From a checkpoint of a small image captioner: encoder patch size [4, 4].
Rows from block 2 of the text decoder of a small image captioner, named by matrix and row number. Rows with one number belong to one neuron. Each number is 500 + 50 x the weight over its row's rms, rounded and kept within 0 to 999. All counts start at 0. Numbers have three digits each.
After each neuron's rows are labels from the 100 texts, of 14976, where the neuron reaches its largest size: "tokens" is the input token at the peak. Only what is clearly more common there than usual is listed. The data: photos with spoken descriptions (Open Images, Localized Narratives).
# gate: MLP gate (decoder.blocks.2.mlp.gate.weight, 336x128), inputs 0-63
# fc1: MLP up (decoder.blocks.2.mlp.fc1.weight, 336x128), inputs 0-63
# fc2: MLP down (decoder.blocks.2.mlp.fc2.weight, 128x336, transposed), outputs 0-63

gate.212:537576555449525457545481584416513439505426530487413546491481474564422467565483457518474528503465431462449529453520559418488486520569528570418449438545565580472539519482595579528524382473503468
fc1.212:558433548563465544592493436558548513408587478487456440596464449495514499494500549499494552556530559502494476593464501415468452531368526502516555520530460510465475497459410549500493487532596493
fc2.212:490491474427464393474593521472560537528571504492469530394551538543437501480435454432494497407434467523430481471447471583526523538500509487493505474524520489510559521431468482559518461509529562
tokens: "in"; "on"; "from"

gate.261:447553591502651522536474413542534593486509515563519540565510398514454600455517469534485518534442548434478543524476451574490466456608460496507567430481514466512466567534519556534531498465491384
fc1.261:482503544517565399506494471569441486592501562449568554565422466520516540474435447500481596511501469441501478482423504454446568493492513527558505496498508588528476482521506504559585487557586527
fc2.261:528559471516449507562432535546464414470418472450492520552572474486479509529480534498375455528515567482485621471544484573467493556473558416485558521552470462505421454513548518540515501503491466
tokens: "one"

gate.174:483402513470503548482455560439408474505416523470484527535537501534501544601578523569522470536538533456513557554461544562525537494504521522478522505552468520504432542511424615459576523405483446
fc1.174:561495479493596449410558426501545512434497472452438522530528574491538474529596538464477496535470534527524516462568476562457483502495396467496453502469546454503452506478495522520489505518481459
fc2.174:533520534403499512448435434529487582443444541446461495523516428498519482441464491491429521559650551591542478466504490453623500413498534527485515517533546484435565419568491444432557504561457518
tokens: "image"; "that"; "and"; "is"

gate.282:488474520428549464506548428522530470523482494509471521497579518566508469543471381402504529359414583494435525489525481515519474488433567518581444497491515537544500528469553462511533469639427467
fc1.282:423555427422574487497447551410540509488567451561533512561472587518486461469466571517443517417419470553508496558462438489418530547609459474497558397409481543537545438563470513538533572460474538
fc2.282:494422520524528539518445473444509470503495559472491557470502425623584558488534512546544489573545548488463466526499502428568489540503443485469603527541447478516403458537491404486544484439479436
tokens: "can"; "could"

gate.253:484521511418547467528439490430489560478479461546571461469410496441540459503541453597576454523483494518495508478434499438440400548514459511466489486453504484548527468469517430562435551514534554
fc1.253:463409574542433543465554576490530555484442557560488493566504442491446520495462523459459473540421546557524504488555416560505412488504550507525510441509442503555446469472481501504591491524496603
fc2.253:554481525480552596418488556582567539440460546535430512530498437442474546516475388543502574521501580509460506485462541580484500533546437431496427421490495560545519404449520524601522508411518503
tokens: "in"; "i"

gate.310:496557474493445457542512534515533450469466512457520538515399530471518469469471541455416503522510464509422441537516476543374505460428552507563503470484553582547405529442473532530579414574477471
fc1.310:531485463444518464528474491484524581459492530531466462436549489485567504551543443453507434401476443502544431557601500541514364588457504542483557470491484558388517428480472406555480512440499494
fc2.310:575476485452522459472423502581532492564498545497508534493410446455534587513426483493529575542536549472426546527379490458416466471549466554427463484480626553468575423535486484510434415505482463
tokens: "there"; "few"; "find"

gate.21:475510465465552557418495425436445393474568471605501414568491519499438502487496519592477478316456549437555534438474480487573465509481471487507423497614439511412499534381533428417483486483513537
fc1.21:493392554455503464477431562498455501500547509532451507499442473522377473413533476522500493635455501464514615555436521478532564465541546573497507573482461555489458525481631632525525533527483512
fc2.21:477531522494472430473541512508475502569555376554518496533519504428539471431460470532506592540572484445470514501439468493479529472515446539532547432611465476514598424359469506487478487478532480
tokens: "is"; "see"

gate.123:536454471473444577456576432564431430572433534557522545539508474532455511545412580507467472517528519474529503476547417506506483475528491585455500544521549461479526502369408586447476439456536514
fc1.123:450472588465465560539513483470543567585491457551559460449584467482476440461375522474494479514468503492393423556462588455472582497484474528456481529536537467536515528524500445496398491472528535
fc2.123:531438530466549455524500531459430437515499492460484468525478519533462425523543475471513508463501472458563582485540448443348503456482535514410491492515472490522462619536463551514510454438451516
tokens: "image"

gate.14:551423590569483557577431610506475478477512479527506509474469525552518574504516422602613462538571383503505462527533498478586540501530419520533573450432529490480371492528558481555498530430493506
fc1.14:485496468498610485500503508469536412530490540557488455487522453538524499537449577498574475495504438513415507473523527466517503569513521410509499471503471573413521522476450429523515594496394471
fc2.14:510533511568530469400423510552532589463444502532502480431483406416523462538486456406386466523373511550493498488486575479461509495469549494552498515488436516584462525497471482546524535566491467
tokens: "is"; "."; "are"; "also"

gate.42:505497527531577471487511442446557415565495482424433434479508482492439470486501469426518388490508541527500477521533494503603595452462466499502504556542496498517445512538497393511540526431541486
fc1.42:516503553474459602541491498557476565436586549431448543452514492524483513529562514398488616610504518563549543628487489538446434475478494512427457422407361500531480560520468550598529445506504518
fc2.42:455509463527535520490604530465460478550466423515551466543576649452504478523537517478550498503521424419568524521514535536466573439523428504438389480561533556536507490571520502435434500491541591
tokens: "in"

gate.327:485479478529531523534583526488485513402492504515431489442400449533474531534556573484500460455511425472514529469517460466544458409522534580512436600550413508470628563570460534514424456555529509
fc1.327:530417456434466546590494516550542475480542607606485544413491479474550505458447481462556540572445522447510652460522546482501561450467547488483439468455469455462561459490450565425448526467516555
fc2.327:476415541556547387481540533556666465537517547465568401518561462455441562474418481403501531521483509585528481543398395533459457463472476554508500512510552629520499521547569538561570461540511479
tokens: "this"

gate.125:473384538429593480566453504556513442484452567491480490505534444474459527516615491515511433510412517425489565431427474463530544433491368538566518510519547501473529495472587431554579429487492499
fc1.125:608420534418387636469477512389490463486492508489469519546458516413550479472527602500538501505518403532571486537526530481512518445534491522557588561417487454537537538460531438437503547449542406
fc2.125:534537550526487473519401540470504585383642477490564474515606409544474529467544479464492481454439458454483581534552492593459441433460479583505509518567493525426434548514411516509504523509479528
tokens: "her"; "his"; "i"; "their"

gate.81:509592532521517452587581521527543492575573560541523529576478561391465435505508426557531510436474578485463413431512375456396518524476486465574515524523489525590434535434502438504523529481448562
fc1.81:561456486454441461469527586442468513525453527559425597607467462477538482527444401585447462545518490473446471496520406480406550567472504482549540541489476504524443489463396467504545525515528520
fc2.81:503501562579550519561430557524486553412482580574554581493553444533516509546551532491580527520462582388470488533521551473456409421466446406525508474546496484512453463427450519485477519511528487
tokens: "we"

gate.113:518506518515520503494458450525510561545447487425502436525538499586434577505479499488536383446606472435419517517526434497495498516466498490481431516602597465533461466544487467377408497494608529
fc1.113:488520471556480447457529556480536562507511455468593506477557490403505486462480539530516441514497535482629432442554448560499478475450518525577486399542523501495511549650468414435515477511456527
fc2.113:451540549385511528566466537537450507468480502421442451447542560480412505479477556541524524564468517473651500460498491470514547577472528486507526530414474580504485511455478533435493546429429490
tokens: "one"; "a"; "image"

gate.194:500468438413538555570485462484511498527462467464432529557478557558515527520554516530430498466596551500515452471523466420500444527472524553536534566550523452511420460432403459465544437451509549
fc1.194:532533553533497470516541559459445380463435450461504431451461462560511471544460407471513433446392439486565487509488489461536422395473546411483504500617458548527503569480550492407415477434476451
fc2.194:536550501541526464432646521434487515461625497483472559479536456602411548486439485567512501536476554605447511491567547470484462483489453566421533416535509448543546647559423490451503595573490563
tokens: "one"; "<end>"; "these"; "a"

gate.159:568557657544462424451557407443535484481461491424554472462448538497501403531432491519503507439483527494529541559489437429439519483471541501525421581543508536437392478467483478488508453453550468
fc1.159:551592462437388450525509503493548492516446554520538472487586427599550488443519579551438447471570457474509464512447525556536567505474499574460468523533531522401537501532511469521521517547521485
fc2.159:468414482580601509539505583498520574502550420542461545517479532442540465514524470500546501404462506576559505436502629457440521503492534448449497523544576477569472526544500529427437450530459522
tokens: "cap"; "see"; "walking"; "there"

gate.103:466413549469505517522487490492525470537510528479531552479558552533422501546468497503552364535551579444533592477461544458594497455536544434517475592491503461537472518555521518495457452453479428
fc1.103:446509522447601563565430504518556603532507446506493455574449509557518495520616500515490559474548583552400437459562557472525494514497456494476451544488539456480580506443506500505423479441423438
fc2.103:496448466469435505424565476569520561543453450470490527596546477538478529526459566451534535594495557548541459460516486519510497466580511430493520553397523516578447385590438512546549511488463425
tokens: "is"; "on"

gate.130:456512493524533452538527566598543431356486527516521424527490361456458477548541604588590506494469584484482543553525542552474514560548562563494583514476450566485446482519593451485475491462471416
fc1.130:566378485522438496498484457502529497470476486511518466519493437498519515539467490546575603408504616519565455464540544484450412572503513547407536499493544551452463580652558468535505493500388467
fc2.130:497582533613486449515481603536536479518487524508496532544581524591535549388473551548570507541497526510531502535557514486531626508502483460430545514501495562442454440435509469518520474449582434
tokens: "in"

gate.216:500469487523509499584480535483481482572448448447551534545485532433540556424468440478437565526572552546501505513536427518590557458564538496517403525408473590457557524529427422459525531530558589
fc1.216:537602445513504580433537432524519546485437490499445531457479504476460496481505415426570478455435539494471473559437635487595406456550442485472519385465472404548411503465506563483492420516549582
fc2.216:558558510447501416502497518573531565498516570396487567459473488473521546504557425512502514584535492506533609542597558492456569496420484462530497485362475516521521607516513530471478503438495539
tokens: "can"; "we"; "<end>"

gate.335:600476447456540446550506458463439447491551431468512470413511461602429446447475546492496469463468502477586583458568475641536475445423526436524495445521562590440504449478463521519496387511557501
fc1.335:446514486502411470431496447570468503588497475489539485533513590560504445402381514488563505405523506543512494492503488550517466467601431628512470555480516491499464549493534446506611527462406543
fc2.335:589498578436459509517440565425455482470538483391568523555537451494509564501491490508491474461479503396494502528516541442531449459440526510472498487601466537519463568573539467397492489409420521
tokens: "image"; "blurred"; "blur"

gate.272:522429482433516512525450528548544547477562526493444483446533496558609506492430495500473475519635536472528464483457448558486547469485580503452527490452476458563490516410650420465460439493437539
fc1.272:475463539557515518564545468539508469464478489504475501406405623527559532508539477474454501478515529511565453463533536439551502495534394409505485517431531526512541463485525580489472454461462500
fc2.272:486410457589445503579485589508532574611526485534350457521480515449494506504488557480463507439535529465465391493513540467450400426530522448503485574465450519438518534480555510494529473513572450
tokens: "the"; "an"

gate.93:436468544501559545565434410456644410418564487457529461430411473500466641562526421535544446546529536530560508534450516547489494518414521498410472577538472428513462564496508485573499453551441411
fc1.93:578390581515499435473459522482556486518465567475507415451538452511542414462439478427466511472452470467470469379475547421378522521485552485462509404510515557450522584471526479434422524422418497
fc2.93:469519500598447486533479568509580580485468547474389583518551472414518412585426487593458557488510561436555476618555497510521524536518486428477499442463469581479535535407402502469472569559541472
tokens: "the"; "\""; "able"; "¨"

gate.56:513580497542408567508472479527498475502473524518408460538415484488494594537531516520474480463425490437539456549483472537406480456423433451585554460527585555533478483464522506466436512580432449
fc1.56:515457535509424600557453457415523555430513426554573494550487535526606541526445470383496479532453527532542459554508518372450500375388497521515509434513479572573541501456476532473523517397447552
fc2.56:540442599441501511510471491523469401525384518467507534461460607466508526488633479516442519604499479497443533524552521503610496492549521556550515387508570477473516414429444517459481476570487452
tokens: "we"; "building"; "grass"; "and"

gate.63:580446478479507522469511430568516447455555572499506533583448377433455466511475507409540474548556402528474466482452574452550508479528483510491444541456442544549572380517526518528442519568490498
fc1.63:504438444544449494501521331548437534464468459491447529537483436541495495473445538522522483598563463538595477525528511473489601517495501447410486511515526422477492448411446469444537476438507366
fc2.63:525514469583476569547498468484532437487442428517530581519564442607515551492557479543576575496453483532500492491468455474511456407532541471511489517631467495476552406472493522423444362445532401
tokens: "in"; "their"

gate.31:498483441534446483570492564649487483588431526486400444504509546379477457471513553496510497467504506486463534620508449480458523488595486476419479473447518494554414541484542440519562499485447628
fc1.31:449529471454483450485483553560626439434425477462426542567500510459582339445434444542502485528607478487478521444516379540451496478528476482445511531537516486563522459487545495463533441539489450
fc2.31:565473452555497462507492501529493590583475504524428525588524448472528466500589475524488477551451444495502507539401572512564529504409430481460465471529501485431481500422525437502497502498515516
tokens: "we"; "can"; "of"; "also"

gate.221:697592501470467527488529435512483436466545514535441544577481495484490528555552524420552558444489549523506421506373547487458515533595454435495539499595494498473485507467444490528467454482526419
fc1.221:497566458526462500528454442461533541627479522442454475469470521490420514515537496437523553581542555460599502501517518519533500510467491482497426544465537454585510541475502486452427545610480471
fc2.221:462430488437462489420536523430525499473459522520411510472437465522513514523512427472472518461541463457513441492522526407468542495516621540507471589462537478510543448491558434517562442466525543
tokens: "can"; "the"; "<end>"; "back"

gate.18:479466430495442426574573489541480479602561498446420467465440442481492497485546530428475511462507558445525560422531413511498605435548611531421487475524428499419503503509482450376525472546484556
fc1.18:360417486578503457558411537508529548506457503497484422488431558480555481462500514558506487469472435545428517439479390490577469440563545506546437451513508483506484547451452529534583529438450485
fc2.18:408555501367408439419540492468500454558474490535446437472525474542533586511506627537503545541527439437495614539476506570503412475417557478532475516454529520510592487460452472531460503524516551
tokens: "we"; "color"; "and"; "-"

gate.35:617453523435493475537536418496535513566454391481527471606518450484547503518515486534509518518478523473537488546618518530472418568477462502488481474564537435517537421483593468483538564528500427
fc1.35:479458475490418489476567556492452470576536469432506496437465434515450438497516390455535411467501517489455486376434527463485576516392461554481490471553483544501494509569522510434578461483582510
fc2.35:511421506410427569557471511500464480470492490478533589504528432490521505470529356418494465511446557504470470525416594559548545493433551484478396488566452487550488468489457528495465489584504493
tokens: "is"; "with"

gate.279:535490538592542365549553563451463485471490549515508505579413450510367451515527552534470504484512525476572455528467518479484501541449400501492502459540570530491508489536588483525565459470498570
fc1.279:549524397545592473521459508530534461471505510506583455620532378576472484506536509447553548506491486403478465502513522452521534427495449451627602584420520467431478533551553418559558420519491443
fc2.279:525520504561549443437561568505508371476524537515448472464473453432503465493457512538485522545564562511523564425463410523465546543546502478452580450493432479481481626499498506488434536520493610
tokens: "one"

gate.256:508515580462467485544518560548499479616458491427560455532592449446514500549519469417511556566555440477476467505516485412553483472573533441594502452562493502560461476421449499517461463418548454
fc1.256:509463496485548531390506463530515521536539495571464592417505483636490534605452521563499428565532478436487590563505477630561426499577467518580493448456457565553475552490491499390480484459505437
fc2.256:628453555453418512568478508509512477562469486411519412495545467484491480583411544468483481506463422454480506444614430492430542413414520460496469617547470468557477505481440463507483512514516546
tokens: "few"; "a"; "all"; "on"

gate.94:496541538417541507480474492486511536450506525531440577529437404478554522484476496524463434490567485369505602471489468564512451462502527436478533478443506505512471471616412509551470507480486498
fc1.94:514523507431524440613496523513483483498474487470435543454496455407478460638535505527483415417504509480575470503482498543536512471439524566556554383541502455500427453558501529495552495495552345
fc2.94:489534490476604455405505518498470556484468517477513470469553472567355493414532556514544495471468498498569537573509522475509497460511484502483471442522490368478453563451476444469524518495486603
tokens: "this"; "edited"

gate.334:423495496460505567511513541410483555493550579485470474493379387464495498491451569499498494503525489522488476448584497512471506446509435500536420453491456442509468334528474519512526502510480419
fc1.334:548568402485494443433492457473501552524580521460569536537544398428559563458486431553500580506396556452509515520500455509452480512605527528449426506464508418411537516473496396559449481540585584
fc2.334:431534578522490447436517462577536520500487518481510465451510433537535522463602533539501551457520468424438464585506537460551460512551484577549583479556522563537496437535550557459491452442456537
tokens: "few"; "on"; "are"; "color"

gate.277:454493526485481523503565467501533450558436537562567515629422460496463547445404577398493548492508533490501540515552495475580534502477491467466540510522473513606559572507476557547595519364451472
fc1.277:493470526543499453494499625517510501554542430481557563586524513443504420516481447470400523546541485478506455565479551535529504546504428495548464450436577516574437414506514484481487484509469467
fc2.277:574496488599493497452486463504388416386446577468497545497449524557499547491583478470463502563446520531513444528532486532467559525597580575505418483522472444550466403512543445442577439416569571
tokens: "this"

gate.39:537470429472491549477417527471445491427423564543494509477591514484510445586526564446445440482543429534491485446563552572589492549506543477388572412551543470546496535476535555555500502492496505
fc1.39:455445514510567447466486483512510540529626494461482493549528523468439483432567401535546559464486457407439533456572455521537512568568476440464413484558447447503404572520503468512492473471595540
fc2.39:502508594520552538544457631433495433475532591482544529362523555455585498608413527434433440493531596475401574528555500445514480497491627481579499484463531516493540545434506538465588525495488494
tokens: "image"

gate.1:411478453461479613541494518592442500447454477464522437432536465441509471596456424521498539550547573526479445505469598479477510510402462419417558557414567453525528529477520542424534456519529521
fc1.1:497491595537488436527573487445541542476493530509456474498497453601488473506499536582509524367443542468434514490447473513512497417529472540509516529470513546528544557497453491496494384470604574
fc2.1:544565513525512501549550496570469608530524555616516463496626491464471483588472515524431547523534459501578504581513518575488492466454518445597490478504542503486566541423515569540551457496469519
tokens: "."

gate.235:491525574440476471498434482439463523529534398565450560540553498456384508600459472522459460562554565508507486401571559483452434498489525588529493483576571537466503506553508463452606493397445515
fc1.235:502475454459498492549548446613488480488466500514443471472451527530521554467513433507577493453473534500499421573383411478431536419485459512518477447486506482601571446460478488464511421472554478
fc2.235:480482373473527523420555457419544586526548510468529533463449510540407526483521525544555535502571546411522498581407532556455440479631506460473508516571462545583530559557567458510591541521594476
tokens: "water"

gate.33:535481512509486554602534478481467491557482438501558459526519541424446463532538380491412422472449455620490511473499367574473485435511538536515496457452581519472506443463443475542465525543462587
fc1.33:494540483496463530566485488482376592573553446568517477457469540491552459559423455451438589541545430551454469423503554491489561403458488490468553562523650443516511521604452504539524494446510485
fc2.33:482502518519493547483444517407483510579611545561470521433429478535488546555438553539511432432502568496603435468523476423492513562451444505439517512518589528537478462534498539493559565408532571
tokens: "this"; "wears"

gate.47:497479496505474428443467537525571474499535532523470484461536484468418576504580544564560460573569506437517500563450435387546550509494451597510531568442609497521474535412546477481442519426484467
fc1.47:569497494474508422473533585562530425505565605556399454449481470456511443463546530514470474550407508482512436448456454547572503582441555474564526501489454462492437498474447418491552536484579550
fc2.47:487515404483596503551581462510448492519519552549493414456453455463505605556490476486512581430501466519530573521406573450585468500572466525497481435523480514470513466401505522477503470579375551
tokens: "we"

gate.274:555503460533466525492509522516489563508473486475609474555478503449444506525562520498537518463480494413466594543567412484433498432373563505473500502544486492498522484509432496475476479407452569
fc1.274:410519517595596466491583522473550537532447451387490424466456514536557505488431517486466583517453539521439558414490549465553562408569481509548549544529486524457576569470479475417468558427537471
fc2.274:542653429471501522487385506620508508397414528516571501528525437502493474449499531531488457451406472494523500454493483507477544515419509469509524585538432457481440502559428548545504462603557479
tokens: "the"; "image"; "group"; "i"

gate.276:547480380492425527512513493473631466429499486463569553541547469527476484498562506459496435511581479460427432531519442586498462388506527481551484496512524563442386497546488404425527507486450522
fc1.276:445553560393473468540496488465543485460546440473514445477419579501566487527595525507513455438524523451503500537499454468474573530523537465541537507502569518468457380466508436488537586427403561
fc2.276:500525427521535470452443459405492478494497454446503562490464429554416562558489502538509555611422507615551433420467430504521439483507587454506525516486526479483470459543508476517495551503481541
tokens: "here"; "image"; "man"

gate.119:468503433503515545460433567498501495555537350535515570557429542538441462593477496466468450449452444523570425520591529612420523413452478431558432509465475543496466421540447522503430583498518490
fc1.119:507488514526513399450518596489441439498468452447490582542440413562493472423503477432551498619502398509443550489500584501593510455470483524470569449506528496484426457488545429514418550394587419
fc2.119:487510565525580624551460453511547494488500439448483552520534581476497516596559545573407461474475573544480564511486476481475546465500493548512441529490461471502442583557409428560533567469527526
tokens: "the"; "a"

gate.46:515546483413423528635469442505483516371511471540564522413409476467486474500586455536481459486521469502540469557491452480544477461463479497526540518415434420539523404422524527549479553537440495
fc1.46:453510459457485493566544421515509506421519552485549482530419462440450474513357465480531474467461530476478514491595592484383554508449526419514443560531524500501502553494479520542439439474537427
fc2.46:436530454475512485530489488512415435497522436540526555405403476502490535541505494560435580499512547526554411429477533563516563486543474401487494426524552504565573526453551529482497446510433437
tokens: "the"; "see"

gate.220:483485544498600479379506460431515504528510572522587472384566499520570515475538542485539360432519403515523463503518507372462466464506449445507480574520555529490472456490572431470404525439417518
fc1.220:527510452543449505491510455426556528514428579450463508476471466583484548531530437491466561555569524462496496489570431463542499361544479437542488449557451613513507506390367488508510462498503483
fc2.220:447450641504509531366441533473526515540515468429458473571498550495501485453466565483546519442516533536472492526516431617478623520487454515523472507562526504518497554412385546445540561518425429
tokens: "."

gate.199:636455435532491584543469535491523414561421465515510516542489532481468522537544536468507458553552489437501591521437495548481497464556536520494493452496401476511437586446566493548452506550531429
fc1.199:492447511448553497470521541466483426471537585468466488433548465552427528467469516534642583524509572440529472533486547478431500497456503597453477459504497453548489495499530582512466443520403523
fc2.199:499445520500577527422583544451429502417480412504519486506599495524460531441590631461469523421554464533490418519551603434428469506529524539573528502504515488515484520490504525500500532462464499
tokens: "can"; "the"; "to"

gate.186:564421577425473509531505524560547511526543597524561503523502572518510427477516555499505413376586468555523566525410426499510523491476493510412468611488627420554534512428500450449497476548510523
fc1.186:632524518515544441517437482440542591459461463454603429498473473370499428504525520471369509474541425523512515507530518494508506413483551466494444492538520460466459443467663502494502469475606507
fc2.186:503558563543542552479519490480469442471458522428460412453593430474537539503507495392537614472461493587396475531525469520512497601527455480425584583555504430619438571480435537524415483511456527
tokens: "here"; "table"

gate.128:569518474499532454477479516565505478552496445418454449426443539477481582519517463523481558460494499499447460550506467500460592562561520484454480577625535460456654517465547553460428479441541430
fc1.128:586555522512498488499522448437518514447494486461582501525484541514516582440545513501489519523512574510559537471480489532429456484501462418468510498470425593605506596546539442453495600506537455
fc2.128:400535523545515515514613520472502507588476582523499518505553554479490518612517421484428443398439559509544523419420492462503497421492427502488465425476543541530452511477603494530387502514489551
tokens: "the"; "two"; "these"; "this"

gate.72:505519517579505481553448499559532523481551449460476535454536532429436497532458636531549527508535425522471435454547484601501483486512518485644567547445481452439409551420500437452498485453529551
fc1.72:416443427462506515553539501514491551586494461476563519461573481520510424559542610526524489501446486531557562519529470377492524514522453492508510480439480501485590446525479448518543439444532594
fc2.72:492407515623529456520495467491525525480438428447485491533485460507458568504499614579549573505593428481486524501454499527543543524496571469580492568452453395518403571539485476591491509470556438
tokens: "can"

gate.197:573577519499532556442438478422491565479524591459447494473579449466523502506427498521434487575528414593557566531424552577459510480479523549536364563480528501528480482416405597559441530480591533
fc1.197:593426547482556514498493504499454449495434424402511478547473425462513445472603544472505490444504476513500471502472538409490409555505439463545479466555509499345559541458480422488564528507526560
fc2.197:532518491474515544513400490452538466547531447517553556479574530437479613574502580390437529497471563466488427470508572532456475559458523444602471545533494432505566595590529546463453474448522516
tokens: "can"; "woman"

gate.92:491461576524524540486448545485486486426507443423579531471509512498476451496464514519448488546503473475504440518597420564482505350425463470453535576459509452489549585559558453419528481524522529
fc1.92:515603465530446489530490447500501515496456513430500587523444502468536549408462499527506506511491483545453414427630526507541442477456480536618516552558452472490516458479477454576483450496450461
fc2.92:522472544542546589470496541435545481516488553530515411455445403459527416496546572527493485537515480370488483524456498451504508409419476549391513534505570479507516591474552479483474565516500521
tokens: "can"

gate.217:489579569355497512513487534634456526409469436457502550464454511440469540465550554522547496447508495468521435552429492523420476455455516389507537482416545510531446522518466506538552463495523493
fc1.217:497500486438496490508541538450507514497462410621542452497516563586490493415548476542493535622575528455602496517485487480500516477440501565399463571461464533469518486505524514526491434484428519
fc2.217:432560459547460549528413501515585498462580540461522495600518428502540539483454554487474486462468437540492537516557478401572549496481471483450469498573455565485523483502434490528456496352443541
tokens: "her"; "numbers"; "his"; "wooden"

gate.57:511543520464409531517422542470573417455453494515424512525570484523577476495522477567446428449474491536497509555594397430489425467481599473554571513618503542410604533510472531437534387529481564
fc1.57:462494546520556477469518416557550426540416464560512552593480508513485499478491516489458618547485427488498622530525520502549483546491449491464582506646528570508547494597543477509495492390536437
fc2.57:463564529512443520545573450526519451540536435536375504330382492535494382530466497517515526619536550442521468519535473455467604568509483510531409431534544479516454580472486556535533478564488455
tokens: "her"; "of"; "see"; "it"

gate.38:521552411468504550485468472581544517482475514477415592451589487502557506468577484538532397423449491545441544561433435473403572439569502598534453510502518451515508510507458502461516456498474408
fc1.38:583553438496562534512493527607438441583461448526453569544442453502559452589510503546566480453492566546472441537484483538455481459462444512536547498488520448453582540574507530511465459480471572
fc2.38:449501440490462440486494481477438532491446538453463588563548405461508523506492609512452476480524510565514520511570465474577526478501618601530577524455452601540588505521532451484530452487562438
tokens: "image"

gate.286:442539509463525377447508523544485475522489443539464450474450494399402494558519486494512436462360564473520524468591530485533547530499536583515556485577473520555514491491462437519510507525540578
fc1.286:455552481509442493492528525491462428497474641421487518450422409428553559447514592459499534457501524494613487466468475507557439532532597409532468564455487503590547490577402477555524539454464543
fc2.286:495537457517544448470443534570536498514479561657455494429515559498523483544509536564436498495545451506580552487489492499523456450470456577459512501505395533458444438532424513537384466472503463
tokens: "is"; "there"; "<end>"

gate.79:468474468529578546441445552433456428469453495537507438484465542446529504540493541400524470525461511553450385566602477532529575468504400570530562542425502454570505526442472490484559566448396448
fc1.79:444454618586499484442387536503490457474626611471549504533478513446469493503467390427556454521526486477549500464474506465481489521507431528553458529498557550518451517423461470533466503527437484
fc2.79:552577559418470508469442448456526514569470537535485514470477429569591500514519438463465519569519478620448455533533510485523472560530557466537555570389474482483595479530563489501496538504524594
tokens: "in"; "seated"; "sitting"

gate.3:427477474535548445552537524633496485618402524566671530599520448467423439523542482465438538561562496473444472563513459470577475372535512515579482467545454558462556485468538511438583425498489480
fc1.3:539476525415562527519489517403489458502479517519525509480423468564518536641523491515535486438428612526481568493495535517562500533437494590464572472502514536534450471580484518423443601547556477
fc2.3:419425667496552415463533490408527465544551463498491499521525537481454477452485475502530562491487408506441528519583469491521524397575546443586484457496451487513570430527461543537570485559567521
tokens: "few"; "we"; "at"; "on"